config.toml
encoder_arch = "vit"
model = "masked image model"
dataset = "capsule endoscopy frames (Kvasir-Capsule)"
train_examples = 42238
image_size = 40
crop_scale_min = 1
horizontal_flip = true
translate = 0.06
method = "mae"
mask_ratio = 0.6
loss = "mse"
encoder_norm = "rmsnorm"
encoder_norm_position = "pre"
encoder_activation = "gelu"
encoder_mlp_ratio = 3
encoder_head_dim = 16
encoder_fused_qkv = false
encoder_bias = "none"
encoder_qk_norm = true
encoder_layer_scale_init = 1.0
encoder_parallel_block = false
encoder_dropout = 0.1
encoder_inner_norm = false
encoder_patch_size = [4, 4]
encoder_layers = 8
encoder_width = 192
encoder_positions = "learned"
decoder_width = 256
norm_pix_loss = false
decoder_layers = 4
init = "orthogonal"
residual_init = "none"
optimizer = "muon"
muon_scale = "match_rms_adamw"
lr = 0.0026
momentum = 0.9
nesterov = true
orthogonalizer = "polar_express"
adamw_lr_other_params = 0.0024
adaptive_grad_clip = 0.1
steps = 21600
batch_size = 128
epochs = 65.5
lr_schedule = "cosine"
final_lr_fraction = 0.1
warmup_steps = 1080
weight_decay = 0.09
adamw_weight_decay_other_params = 0
Rows from block 2 of the encoder, named by matrix and row number. Rows with one number belong to one neuron. Each number is 500 + 40 x the weight over its row's rms, rounded and kept within 0 to 999. All counts start at 0. Numbers have three digits each. After the name is the row's rms in percent of the matrix's.
# fc1: MLP up (encoder.blocks.2.mlp.fc1.weight, 576x192), inputs 0-95
# fc2: MLP down (encoder.blocks.2.mlp.fc2.weight, 192x576, transposed), outputs 0-95
fc1.306 103:492534447563573550490495495555448474469559535483514482488476524459545470484473521477568552522539468443517497559500499439439534524581532463462474524498497482523507555534509484588462562476506512505504458520555452493491480516506467532501531468570505543493499426469460445547499514550468467530
fc1.307 099:435544478549459470546487562499497484530474459459488516467502505576508483485409470462480533448539478522506521533526522595481546520550534473554518479424478575553496577462446486567552536495495557464477506468518449518536488533481426533465553461552515519500563499443452476464495487440521552475
fc1.308 108:486507441479547483497525573441438538540507535479504415502494471391580502484469475515447503472510499540494451565498525488536489548451511528498527535537557470455519509528518509502536513517489538530562479505575528472558435461546620520491462526471479501545447552472568473480515561530480461578
fc1.309 108:469514492478424556491535561537478531544411503442540536466510536507487474470517475515452478562502511525502418486497559538464475426478453493427485543508473513484542478535520478420579480516458480480528500487524528508517549493516412529520426557515503524474536494520528494472490484536506540581
fc1.310 063:517512535547517500408436528515460513445473531496515530502500528488500487503479542561468428464515463520452524545511543426537524515402477538467479469542476436503512494416452519506511517424488465489479560451539505529474540508485498478531567540517492460521574441456506487533461515569462577496
fc1.311 103:581509552494492531494525445569483464545520508545488448465448437452492423495547493507519515514516435527516491512564489550503547551458527549516513475555436475589526505473479548457422463479474572555483580453475444506488519511454539499531478485579500495533546488505479467528480456485489509505
fc1.312 069:528533535502429529559523493580472532467503458498512556500567466523434478550545468431482542507474502494516512506515488487553558515530503486480607463516565512519535429484484494517477493513533433552517453469546464561501573481485548473519476516509487572541463473497508497430521496506496499510
fc1.313 110:534521455475564482447504469558473502555501523437532432544461532504509507508555518465505522507496515446496510543502502516530543498519502482528435469458503477486498530503486583499575473497552500542477531501465466496458521490425433471410501462471533557472625465439525525439505522522555523541
fc1.314 070:529433479579440511434603504443484466442510533484510473466473505528553491505437581517502555475501532491504510564472523511504572509482483446538502518529550441474502476495484531550456530517476559464470453558476501424484492523507631545508518530491525531571474531439513518513521522525462462443
fc1.315 101:482485472562496499475509531520499490479451507512491452592507456537468527577515453546463482439578478515549399521477471577427475518577544518472454548515500495529501493495524566514559496505541517589533454529486477546472580475531527536548502505590559532407615555482428502511535579524446476518
fc1.316 102:444573521525534443462479445488510512519470588503559422478497568499497526526489485412466522466425497535498504516513552551498384538544487547466460532529495472533472529449476482498473498533452477518456430547456455450477473475530513510416490406541545448523535530431601511472521482519545540509
fc1.317 142:508528498553460470507513527514474512478430475440486500440453402474567480548566448468445537540536491575541462516511509512618485481485464500521468467486486502484479486531542407504514508495399479488489485485449547516539420416463543475437550571493516458454532497453476529507537484534481528505
fc1.318 094:533525477425485518495582536516495474465546494519491523547559458500562527489429445551428499513517428553474482523475566517586548465522576522478589502494477497472502405538429526462549529522486506535543528480497524523457482486516536470464516552519488537497455523558525494420458471522452534478
fc1.319 103:532466526415488487439447467493445520420465514531503479518430513472530485513484487465522527550526473505495524552514457466454545423387463431464441545455508435420518502522505537537531539526473416531543543499518498463488584482493497524604541564491477482554476457528513489470527561505503483463
fc1.320 053:437475494513525498424508505489524460469556468588531425445491526448569468453584464527488544545465452580518550517525514458556525527473496494502516556389427491494373494512494476530490540509535489512545492498559429538520493485516452513547498505486467483549513432480485488521521522553482514574
fc1.321 120:524510454570465489537518569530491426527502520500515477475471513459470543556480543488569525542519459431518394431528578507458555514437403445514466531480488494418547514555500531547573477521484528527485456478496502501481516471515511463449486511560527512517479529553514504468509544452501534540
fc1.322 098:549510491565563456356498505560515522466489489497497465535583498502505452530428536486566438451450479539498429460518488526473446493527479514487528580546450483467543460534515546443471517479454481520484407535508520415533535395515489475555530457438476493480519524528494509542572497512471518519
fc1.323 104:514492447521452468536491550458496382521461507501516469492474491560572507465533540472513470560491485489490464588511545478516487579507492524437511575593481461536443469507421499490505436437458513524512522485431525424495569617529559475516590548513426475497520486532441516484554498555485523526
fc1.324 107:472461521504475532428462487471504547563477520463517512500475507476532488459549477484441518484502513513449461523530439566522495513440479460513489541437485479530537544596507488474543511497434481479454510426529516517579437534525530500530435465484489612557568499533508502495492440480458584378
fc1.325 129:491503536519472495499457484480481527483496466480520530504462443466565512532421518413458499524523489511518513529492528478548508529527545442610475538515518431420537452482488517500529454493438505481483513546405553520498527506485479559506532508513499474462499492536474502482471499583512461527
fc1.326 098:535526518496536528537540467501508450537523472523429445460502418453427504524453503505416495442572482514513456529479538487484520522466467439427476480507461479525546541463495504411471486451489538486512484542431484583519448469535515536445503524503587471529582486497529515504455427406508430561
fc1.327 092:500476462522481442461486528467439550437526459462515515497515514440535486476507412497486484452486492526515514483456422608546534506439463473526528462406432487471455546497533495473524469471625498507497512578498539510533549531532475531551467490503446586459452541503458534495473483565546426531
fc1.328 090:579439547492490546518523553461513477537476512432513545550536525485553483487467556441484423494416505559508506436495539561510501529459491483506528534509459529561580583567527444453487500459515488548453506549488505529502537474471529503482510440546477556475530539487453466489479466490517491435
fc1.329 087:453474464487499502514518477549418447486472505502510517511473493494499535502453558493493567417519443475501504513456547433472439523528517585475524478506527596505485428482475604520509528454433524516524545529525539488521519531505509497567525536430529476455451522490475518469544507520567502470
fc1.330 114:545500489557504481495553457425516534512531422474578482456572493554491490484519510482449510434513451570507566529534570493582523479485502482500563594514586477400518485517433453527508535465516474457535485492488448496422512514520563462452594497502549542549484491517487494485468480518460507539
fc1.331 083:433489471531570539448563539510500442448530496475502436525472529532545547408457509511519492508451543486518584474532547547515513537494502574498509486498545468540476541416438542393483510531436530491489561505540449563525513512452501516472512484451478451471492486523547465466539502465507565522
fc1.332 097:533520574505510513484617535479503525472466475443546540500520526518508609538491476478504429436449520426490463476534548507472450507488469525409533591566475523472563559498506540456490459492454535443520491504473478535509450488487566449453556539509531552435564534456477520529512455563502477482
fc1.333 126:542518412494463544477439519476431545475494455497376506562578524555522531539505510543510532532460429465449484561432534531532470561554545524422464556542487531568551503487546487619537591515440526479523473537464467483490514511465476489516468507535525522488494495503556422481494556463506504526
fc1.334 101:470435551495568522422526463535516440526536553476520504586503456487488463422446450530534496552517526466565520461496503479511542499522533498543473533501589448503487537512524547526481457537483513498536534496503502553502483475504433470542448412458437451493464398495453520506500495499529531472
fc1.335 106:575529524457512517452427461419489553472558473497490475462490476474572500546532490531539406524452528512470496523448566461512468565494520423498544547550454437530499476472494505497486528402541500501500544456493532478493541579547448456480507466561466497510477551551494540448529496534516512450
fc1.336 122:437491482510457575508411507484466455529515446466505478483503536618489452488528508543526512484531468507478480466450540485550515451459518562537582508493541505459512462554480564509455473533485466536526487558444510488424466443503505553478517494391580538492594524465479509529482482484544468513
fc1.337 120:529480474472506510488486462472453446440497493529555490514415567456487516470468548564575497483527511486532498528517447566486543484501476416565570546494511510457481561493499495488598455459454509516502462567431483565499499458484410527550502518520471565535485439490527442483462581451542482500
fc1.338 121:498529439500495507559489545517434450480494580510505585564500409405534522538538523457476483523569404522507438489557462529538517483466496439483481526489501506517503526522520515478507483482541520492475399513444408492493483503497443475504515529476498508458476528559442531520452440505433457487
fc1.339 080:472452553551425564533524453555503502442535450531532472515539499492512529470473563550491507498510484538459481469487508441521471530516417467490506473486494489561456477467552452474577490432455494529506502518463464481526508502499498456448546550508502487506452531497465488513501521472500560527
fc1.340 101:538496521447433415450496490512487518465514513474420477526468584484525518555516457545532504460481478447527515457495538484529507553527516442541478509524461502578483451454520487450489510491471481556511515496552500494487465384450516531550527453482492451504444507513490544498543514494495525527
fc1.341 085:545492469449472525471558514547474429520494535526490473459491573534495532447481496481520500506474507454506456482512500541542492502405534464514554464478495523543544468541491533545420555494484449493506486533457474556491536455468520587529499531487488495469477510591499396574479534493514522533
fc1.342 066:565493462579470446510463503525496486564545512509547445496500508528573513422505501444542591569575435537481465583557532492483447548572485541514516502511541447613442476507521466542470535510430482531523527514514548533486538508443464522460442474520530507467488442474569507524490438511491508535
fc1.343 102:527490520558457502515556489559475554489472473494515506496512499535587560448493488560485487442484602561428474477527499492545464487463493492488506508490538496539542467489536507547526519492515516495495433545538409503529503485470523491563539498549514535483462505453530472485439468557477464489
fc1.344 100:461446524525466539552468563437449481474519408554497501516475490526480458461504540474491463491501444516497471490503560420482550547545525486506424581478510515534515461535563572467555526451521584476505458534476603586479572552478580468509417516451512524529523541557471444540611541526465511460
fc1.345 103:551507518538535513468476412498518501440525508553480481448422445444498485484526420423486462516498396536478520439460469480525540540527543468578507471484486457522440497507461482483474472534499551451575491508471515511487484544572551491505573464572515513484514495475504449509565493426435484483
fc1.346 085:560523465484510511532462463531494464515504513414505493484480518473537481475452430509436572493482446521499519470475503612478499518552449505545555489541584453529493490494502507498426433414429599572481486511496539499499585475499567518494481512509502542575405548459499444432516509434491504477
fc1.347 107:434474606447411427496502443525531482507488539509507445520455516440491463468538499531510502468505479490542557454532466465560585572502499472582479543494525453595486499471474508530476537449487465479521531469451548552479475539539426513445479568440475506511516536425472507512519486512532436504
fc1.348 112:535460533527488523457521505562492480476512516491477487493481424426496431486541528506433492534470446477587567518499521498509507542434560441465509495529508450505421488525539505505423494569554524522539520489474523465507629459424484498484486557498544523537476501499546409576464501480532461504
fc1.349 102:486453515597485549529489460544459461524527532509539552508441502475521466415441530479445487545516446543498489537513465516516587441572536557507533493487553544504550548432505492578481441443555493431477490531447510468512570519464553494531509551486500493534514529462512472399471491469519400515
fc1.350 080:614513443414519482473506498461504426515459548457486534582515556501514526550484543536527454554447458585558457416479494530503473483424483585496508529503442488438545483544485503540469516542453526500543450495445484569458514459510503501447509503474480551540442494568549544474559505496456459487
fc1.351 117:530500520474510499554507454513454419508447538505518491549471520459553475452478492495488458570489504508468562495521547500517460591432519520450462557521533520502534482532548546506602551475533482536507489544530508542497536419530502528450544503508501492553543479444450547508530519514396496562
fc1.352 105:503605455552482470510439530475531491535500424547430498480520473517535477466550504593459470481610475546494455537469582481518458519516469533464537567484498500477536452499454460533443574474468478516462550503450499471491505462410514435469525508525526433462543501458479543465544479504507410516
fc1.353 091:538495446484519602563534524535477527500459496471483531531528523499509462490418406565376490485508483542499439540477529573476463516531564544466512511515511583460561508497470540480500525499523561512489451480587527519466494482479547483450524498452486521494460506586563516471436476485413549532
fc1.354 112:455534584514469574511555462475465386528504477504452443525473486500504470534452495507559536425555456520436520527420538510559567537444492511522560525469605470520540458445533562531518558519452518546541517571549483484494448479478550488493480525515495569497427499551521544434516439515438523490
fc1.355 102:437582504498506565565500500525537496580414551531477513510572514463580486486512538489533509486491573513545442520607517480473482435476489460573500494552478335548540481502520535453448465534543453511497524469573431498521533468527510428438459531551500482506480526482488511458536513484430470462
fc1.356 068:476550518524429481482485500459480467471555426507478486551533555471501426525525426463476525439514505493512498520457561505524531553409514374516548479475466573501554530462456413518523483521491479574498581579539541515428542507567521444497531515540511527535502577495528504457451487516568479518
fc1.357 100:546493430519560452508438470563540429549496509570504452499566454538590498446539414435414474546552415534483480515515438510493445495490531555472511488486592537542491479560494514479496585510480516552546495535566428579496476513496509485469526501479477469405440532510463519467507493487516481493
fc1.358 106:462489560519441461466501498485455458469433530465557447493524500469512448423502505499518600523509451522447533492548480469444619515532493555521510476501561459532534442521480572504507476468485518512534431544457589513565575494565593529470452492555525464467488515512459526460499417479437521484
fc1.359 102:499446429500483464493531544464542493510496532529519456474436468484497483456527525564527440503505488568490473479502485442475508579483458435451495484573453495528478504477417447496539575461489428557471545518465472542494560444518530417385422611500475538503480486525473521517475527497489494495
fc1.360 061:542523506426463522500519606475498468527383446493525529481507566557485516444459491476513554526490471521471500450500509612529461504538491468534459511566496464559518554483484494479446495483552572470448485475457448522494465524429500464420506448493486496506489443451564520446556445507534465489
fc1.361 041:535569501545575454446478504516474496538483559517503486536520476509577554444485485469531529505501435594530453476488530460516469514490452516527447500505457478518659528534493527537555456476470475565569451544587512470486561495512517480495461526501557467484568505502473548486484455466439456532
fc1.362 099:491462494517540515465557527516458496541464511492517453491548599484500501557541494513480514529500465498520494486517544509463538483558597490552432498533548550475486526525543469512538543484599569548447473468539517590495564559478512493515458523518456497506496521537445507448493460552542491468
fc1.363 095:488548445512528505478460559523474469509474485485547485481541605473483504448570523515518512507572465435489456534506470502489563524550504499570479463411555486469521538458568582501424494486493559523512477475493530472532534517455464471395527416482529531543523510430541486450536543514475606473
fc1.364 096:480499474536522444485583493519511536483499492555492502492487443495496509503597418525435531444529526539583496548519469507527584515496501490476499551524465460514514544525476498499507465512499543506430452570397454582492502492466423543506502550570498448504492495471516443536536511512463454532
fc1.365 124:553498477491515505482628523444471536571515461461483422445532530468487499534500556420462511490573467492538513523474549470452468477461497455515436576534526535460526488565543493511527511557512478536457482532502463570500455522480544540491518467539538466471537522488539461481493502546509538486
fc1.366 092:479498498519479482476600557483506516549502446433577477494478451518488452523511496493421491493548515501469467574519548537495582513496416458512432495568498440528551458462488589482555444525541556435502447506464503519442473470554504451497512513528529484490455514556520555530509486485479470508
fc1.367 102:572412537419482597491474504477536520399506510451489488512509494496510498474524517514513485493477549577537501508552499564553608502490499494456453488569484483470479562535533473502566459548544527497493550517509495499549463469478459564510477528508497549537506460528486517529510529479475592533
fc1.368 095:449470500438479530493467489496435534465487511500488553502475481490560477518561432576557507519476445552449394508515465514462503471456460466510461557434425453481512515517504508480528468457529559474483466484462533471515489517496443434482491520539483527544440492493472515440429420447499513474
fc1.369 125:560512542439485525439570505497556453552544485494508478549531538443447496520483511470465568494477437494500528577540509526555564532538522521470530522492526546518487423494474496456525470483469501571514497538549420441517459525510471546472491491497520558541480526552514544425627541470467477490
fc1.370 093:504480518498547559494549454516512459554540501468474456530485456481454510561533569548441482490540398537543469551493497503541518494522569515513466526496509487554422531479550484525563490502527501523479468518498503499488556490537504488476513521522489504582520487560456519571499478560493518573
fc1.371 086:542565508505580544469543503477450552536539542517518482530523510513491506495446493515391508427480465536507547559523498501488543562496507473500496512438436526549454426481476535545477532451495541511496447524456426535577533601444475397507496512459475511475526491486535477525502569511494506476
fc2.306 090:508372534560463480531507520499498470466413474532505542543473529575472582531504475490402483498488585507504443507458530509568539548447542482518490481459542483499539495480489485499413527558526442424446447465487513517452461399493444494512442443437511390505508504438534491427543500470486473485
fc2.307 109:533511487475510498523491516501435553531510508518545452565486566514468550530491438492534484444616475511467510496475452449531458496438496475535515535577501491484610465489489448440526468486486522530457461465535539497422489584469528528489540476516518477470496473519521501557510480558513481512
fc2.308 100:451519502423540526519526482521540485488429469530486534505464452472492492514536547527533496438499594439499492484488488570517472440519520516526482477491515474574438486528538513427624494507545491479435521466460520523553456488500501509530533508514447457464490497459471511526459418552563469498
fc2.309 103:561454581485499452502415425529520468515460480475504483530532582442452525462489470502524463498485453463528584470518422473538457487543504456484474439480491497495497453564493542487520506502519492477552512505513430448498405512518541505569476489529490482495548580502480494472545479475575486516
fc2.310 062:532491513521553530500529549557455507435457470472568424529574547542497521483501536561530541543470448540501463482546500478479590510467476521445553496520466574537482480453477564461557488455558540535570500607473588468554463484529560594464458491493513545491523530432433515487476471523503483483
fc2.311 113:492494504478471488618488584501535500463464491509517511473576515496515506473515408571487546439431503483509549538448505530479488452474498500539587498484468483538578553535499496468528486573491490544558487481459559547487487476559466499541457535552533552493499491494520444530564535516529481445
fc2.312 074:524574523512584489465447559494524487524450500467518483529535451455459474472471466502478531445481495493432504511480499620546485537499497506478517490442483495564511463547523532438554441398495515511502488527454446466451458576495492546425462522532416526574541452434483512485520549517512498512
fc2.313 117:531515453502492581484467500559468455506489484484468451520492506539379581508521509486520398490477512500500515563445487464489537479500443530487551484548439458461503576528490524455549507544426524509492482517565549570546521548436456437494422497527468487480548509441517473515466519485474526464
fc2.314 069:536545479542548538494562492414510444468497481426532490493534461516511486521526591480507469405465440552518449524469515497537496544457493564498567538562506513448507467489540517469561503566478499501548483452480505471532476496533507491520502443476431536399491515515529506459457500538492505535
fc2.315 114:463503468516491453515526515509510485548510534463451467473495459516522508570564422457474565432484426442494534506467554416477448454539593494566498511559390523533443493487470562528532581477495535436496478529506478456527450557460477546481513616448500488525483544418538521549524460527505542523
fc2.316 101:514524448477515509518478536510463568483489410474481615527519462443537525516505482494497431534545557414489561441508463511510489483445583492512443537482565477448515536538589519515464487508500561489502537484456436464494485463489509528520478499477440445499476489504437521477549489482529541466
fc2.317 134:541470489459488527422514504434487500470501503461550528552482461473505373502456472488598497524500594526490477499517525554511453511523478593511552492488459556448549552482508571437530520515480437558540551452532502550490486468482510495563515473404479523533446450499526509511562449558500511446
fc2.318 109:492435540470517498561567527485426537463504494460474586474584529395475490436492454526528518493526486421492549498516554568487490494490466570497453459497489476548468521528557566437557562520569543482465541417543570473485526518503490442477416434438464471547439539485520495467523512499477556522
fc2.319 106:524510479450506452483513570558487519507554494547486496447520481499533489425518493468438490559460484550471500486487472550410479547547438530540533487544490505576495450508481452504494474530550549479486531509529568497429453477428495568420551523505491523457494494510506485524492546524563481518
fc2.320 060:554492517467525453460524516465497509470532532536567505495484522528421453581542541482494522466500453506499511553559461504570485374508511544474482534496533525525461439463575507516483474535543539423517494483524452497548508473492424552469562500508481542514560538531503478457531474555540515514
fc2.321 124:446413529481543481503522428504495475596516569599587469425487458538508501519521538539512527470446481535527489510451556499535575567488527537475504493522471503487500506461472507485576516514503527454494504476519481472435449588531437490503533518487492474558517472443533492488519482469507543457
fc2.322 099:471446457559469514633512550478445489522531469448521535477444496537467462493474565512495420520490495519540559473505494519519578511511546520478485461558509419557517480440444496515529404504480431550452415489461465582403472495533474514468540479480574508452532568497475441452457483549495483496
fc2.323 103:529508524533541491486559510455578463440510514526555460492467486593517499539490485520543584487535526529408531488488511449497457547511560497511512523482459571472462532593547447492440474470513508487532494459520543533462519471399500448469547482491510454492476513489477453500408533469486573460
fc2.324 105:506549484508525553482468533467570509508491456524463459512513478507571508486474524498545511479501521579508566476499457531454472520481542525476506459551486475480426471428519463499503513482386549535516443535513505511447454445508466516442461593450538500489442533449391503513533481518477536534
fc2.325 127:530500400465458469453482474505520465546430549529484470506460468436484510567591451512443517449557527526458533444517455495469501556556550550463487510476462498487477524514498456451548600516485448483475503398479477516549465521461458526481520508477473442506511474465470485428479494438583521604
fc2.326 090:525469531533571469541552515469458517553476530548526572502502538527399524504550440537457471495475512473505488527486466433498420547542456526478453461483502512527401405514491475495449546471515535490417505483413499542427552476488440550463504492504500487527490495501472503442507470468571452474
fc2.327 087:490544474512488500523467471509531482532453522476452552482502573574421480510451524505531494499480510538481472536536538536504414436527513535434470412591534426513501471443533472486569488468472469488539523478480504450493577519460530456511442443469490520548516527469454555423447434515455437443
fc2.328 083:517511529468523481457507484498481500450485507495413470521480573549523520427515500587609496509483490549481489554503513467498478446547497513495509461473495525475456485435475530511555507523427580548570550518533501521485420498520503545460531509493544547481397505506373483616492411525489539539
fc2.329 076:538450476427502516473561567456474486477458556485467514512516417431548515489504489521531540494533435521501501584534502478541477538444491457456488511503520454589470537551470513476500535524583515570509554511533507532464562530504527458518452493449486512533457529545513542506457445531477536509
fc2.330 111:505428562511475496503543503551476587501443498502538517551461568504518563534501501517484464541454511500521502477497552557456461469419501529456517411470463490451556466449488464480497524541544584554470480562526508524534493497484510529506513500556437453537495526496510576438570538484562447456
fc2.331 088:542482476479468525504482460514480428479538525543563512507547527450541474489545524494514524523517527506551430389520584481491498522459521469417498513474489517445521478520488438510465469467564486506535451464534494564532451523515482528617423428535501481447439494481486520542447586502471486534
fc2.332 085:516611544487527471465541474479528503531492537538498535560431442548500503449474471464462471503512462474509544450482518500432489542444534443501484509540418456499414516478443506428586489493558465516458466523484502455505493599468510541470496516523484489496482503536472485484437462534476491493
fc2.333 120:470577524512446455534478502528537521544458566512514497496564485447475512519473522470522487492529509449467551527602458452521485491512477509565569518448506449480458516405566463488399482511517435481425531428538502521520489507520530522539532545547518535483504563546536612511418467457479517448
fc2.334 103:512494509524417456554547489511525388486487429508462591449551547487529539445497443519488574484512500569499507487487502505454468521481456480502516392508552482474520493543492521529483484514553458508473513467520441532510542540521514488470503449469559513517548628472487364477559540534450521479
fc2.335 108:503515538421480481498444520523470513457485433532496499497499484514446559427510474602539562501493554456541501519547491493459419401509479527583462587512504540469540514461496507548444489485490460571510450523540595470462473425542482615495528517512507502474485473469491390556492547569522516574
fc2.336 147:478492492531592507506595420493463409548547419489516525486493557443440577528531495456509496541437504489547510538490554467642489539492466540466459444479517502532517494515528449447542507510457477490466506492530485548439511511456507450543569530444506498463526528523452591551472473510531469477
fc2.337 103:497453470509482498502515402566476568523513508495561469496472584552537556488457546492431525503559534555506500460523508483532520503429563481470441438548430486501451567504461494498499529588514564539532502504430484557547553575505512483505448493445408536500550509428543508425536532443498455441
fc2.338 117:478443486501542536466520406521483473474570512482465461467504491543456434451492526550551454516492492465490549480482584450528533471487459477578492453493498501399502527515475489525475462536401431522506562500516521490474504472521525532546462461498522512516491533519498485504593542487478498456
fc2.339 080:456498476477475559478590499563483436478510468524491459505506429507519539480523496523517529545462560486466476538522456488532538527465453548476380417499460487445506527478516539527451468502531408499562505453495482458503442425576525454466556511468513549503456494501433544468498500530447543517
fc2.340 095:478524490515523618533529506484496469461477496469519553452518542438455529415517517456481533520529541404436457466488426484496490541455485545457493485441522436474544534481532557514442477543465511529434506484467497521528481518484500472467556521530491558484550464457486509466469529513478548501
fc2.341 094:462506411485528465496489480481457491481535471474544520477523520464512462609400486429464497513551523501503500545538509526519542523520490452515483507488582497483487499537507450519576431451461549548564466553537451484513558546531486520567493395452478588499511479491501549519443533531486436561
fc2.342 067:474490500476504504458525555478498444467466523424538442488476551451529551518563486525489511516556538565493478444558493515470559533572546482497487595524507519534482407535485463492485544471537517460584459496505494500456595536478515476589503481538462551513514466475512512469525499569533508517
fc2.343 099:473553500440511440394528501489463504576487543445541503571492505463445474437519562502522450568532447434569480508508520468491526553543442427473512538537475539486465501520435439473540454453534513504528592508491517482514472578483511496478466469492497511491483440527486506508508446546542545497
fc2.344 097:462527529496484473537504460480541544576509442511501511475547506429453451451488475516520479496539464455453526482517527483606533460449515589532525476409492486489519502526446528470574528597495458530420512450571506545528520506520520537454512488501532532478484418544435472539395464465488536517
fc2.345 104:454524437472396438446510527444465465525437481550494521437521578561538562475544472444503510565477537497486493491450516528494484515459507499504487539524551579488550470512490457492500501428536546475424536546475525533417428488493564514458541501526472434481510470546506451514469442555456552541
fc2.346 084:512456457522521486482556509474567503469532505487436517501489449462553501512471558437506505458463531517461518502471484513519524503515507570508540502516545511472533568548456487532503561522428536581551501504434494510441484436488504448444437502456482449503541506447502517513487497446500433495
fc2.347 099:559493474557505495522484543509518484446510504493507551508541487482542535503485457495456501562498579463487476497452448521492439488489539509491451483436515483546519537471548538491559471497573407484468414460587449506525536508490543525503391439588542473541541514532404458438601571471451543470
fc2.348 116:473525501465559522439509532489580440573481515492509566525505485561520483506499478498529526540513553550540542468523503439490550460459430452452465557484458525485504386516448529471473510458450525456484470540537452507522435461497541583492529535430514545452465489496457529491561388511477577497
fc2.349 093:548475476527511472593520503464509436476584512478490519449514464449482517463520525452522494502509460439511472444453501463532489439513505474495451447515532582443488557498493462505504420428495465514506481600471446517429520544444496402469513556468498571474496571461475479511509497540457452488
fc2.350 085:476515480402448512471510495486434498552573508512463497421526533414519480483499501452465459514492545547550501530521479505487445480585577517509411466521493504468456565542495556504544400551491470469518502499501475474486544537507475497529462486491528470489552504492485496494490538428528502515
fc2.351 102:485495496554518531482563486494468434528525494523488465576476523506489514523493584541451503465541415529495525534507546502504534504520530473486528508540537461507453509431525474512485494470481507588424506446536464470538559578456367461484456456498477462374517504520443471495487515555508502535
fc2.352 103:435515471512535585522504479490502517585470515515446528490492505569476496520518473515526464511472518484525528525465499448500560505545566488499532487534483496501440440540390449511509491444490509503504538484449498550458507619480479491455466384464398459553471547508450469467491475566525513487
fc2.353 089:482510551541497518548561556522474496504562450513559517507514565477462539466468427499492546535522537466556533448508563549453505499542482520504473487427453415534524432560591592451526542510482471458499512499547486510517480509542510464483537461466502521568466513458474550529544502466527521453
fc2.354 123:574460445468579432501474489438484485546549556485467546542538525476511468479508496603439536565472508490483500528523540554573485548436491577486434562491471595448467567512513507486570521506509492506505527473481568468509539423565479495534459512416479530436545488475549447449524498517520516439
fc2.355 107:518485460533598540536527545505487475467494472459502531486480475482512519505439437527487453608526612503498546520459482530502465490565465504445437462478478489564506514497505455497480520556529504472514553499543516522486544490527515571451487483540477492553592516459479534554550560497537558508
fc2.356 057:553522501523469518463541540566533460505443506511423488510517529497571512485582545554491452555487444465501574489581446532536496521441548515440540511429546543531542486462527483517448542432481470495511499511417490527505449483422553535517524498580532506429476386522500477523504509472541428493
fc2.357 096:544586424482446455525457443526507512565502537487550501534487457522533483545544497506518522470507507528519515498500605455478557448518492555526503534462530511449489530506461415567487557489524494514447511510468585449517555513429472520528568523480511442527580453594434540517524574534501499463
fc2.358 129:495523434443542478508522493523476521521414519521477510531463514535504512539455510557504477506414510487522478472499474389428435474427531462487503569538469569501531534510495438537474525618601471618511511572518505479528524482503403509586466475513489552529524516533576545486480489534469478467
fc2.359 102:498539533427526475441473552586523482504574551563496561520570483451495460461489575540455490552480490490484476541460500514485521558516458558448553493466485551483484457455531541500462498439531495410463437479506556527528450486549482558508477448536567522481502516479519432459496542438519483471
fc2.360 068:445496412544514451509584464540531544459496523472516533505521529575452430468504452504461442468504431513530442471498574493481483471519470520464490548462504485534553441504534473511503461537438497451542511487569527529513546502509504468530495533486534580534485613478546531444502452550558499522
fc2.361 057:492411525453506432431552516566452464500556521445510487558465527573531454460462504505492510467536448469485505512487483462515504514540514461505510526483482525492447462519486548401517476449524506532525563486479472539553530491474499535510456468543453581543460523429500476474472462558526430486
fc2.362 098:464483471499520482504503498466529594507545518471541510543461525516432544469441424547444472502432536532520462539436479502541533489519534529512464524543515608524491570522493562456555526494438465497523542565514486479511462472471475529475533527476496465497455449478489478571558497513503436504
fc2.363 101:513488432540475501515533502536464544442541528454427508517489541561435521539512492414482474526508448508556546503513489473556505451557510514505532571553450468492441540521470431514499495550390560508558464517519539619563459503489545464481490557542465500530477511533538550431540471460453419497
fc2.364 097:497515557582457429495505551544464481456501451529480423448476446500502462560566456535445478480475477459527486485424578409585411499485522491500385519514514545469418482482461523571458556456482478459490444486477542485565491514474519511555482510482427521544443434464458519514505518503513461499
fc2.365 112:430578513499508471515504464442543471467489449447541556510485545505492481501537567403400494438522477411496501476514480493588485455540524469518561549502506469579570442499542497475481531526449430482500482508460469602556502537495502486542458468502513486530470493526466476561519448508463526504
fc2.366 093:512517539495534470521477448469527541570506573423488512519523549481551482510597571542408489492477515525485521476442515512554427532513479526484510459495517593428474525576509490514497510473440525516567490559498464440518484484573466516487549449498526557467500491516455508508458479430469561475
fc2.367 096:521613531498466516456519555466478521485516584497459464478521476479550505435555533509407515515491538530495501457523577450458548491502434482528534517456515472454495525535547445559491504474443489530487515398469438477507434483444456449452563534524513533505471483503485477452500453508490506456
fc2.368 104:550534542461511524525449512555509530497580557518536516540469488466542485484491485489508474557475538545454532446492499495457581466557471564460536511533504525455478435500474442438509503408460433498498472487563492511524527411476456550441507470487543526415496535517508446566569519470518458519
fc2.369 129:529518465513534424458441455485446488623484480503495454537502514462421462504500606503541480562475520499512520482496592527564448520467445507569485554483511517537493518507473513477486528459486464510458528493479546546546483493512555517498489516385518485521491489459562512552515452516441538460
fc2.370 106:483591445422514541492464464564460476514502493492602458539487486564536505493508475506532473470559479511563497502539512544471513496463483467472491554463457606497431490576491530445513398536502535548476464547541455545568562493472533532543505440535519508542510541532519503580451429548531547495
fc2.371 074:500488449520511474438511489464521569470481488559467490469470499518421442526533517506570505502412502498507499461515547451544505394453461582501577474484499474504587566529466526500564455536536519545557492485520510456548564502484549484566494500539504452484491501492535507480476455608500568516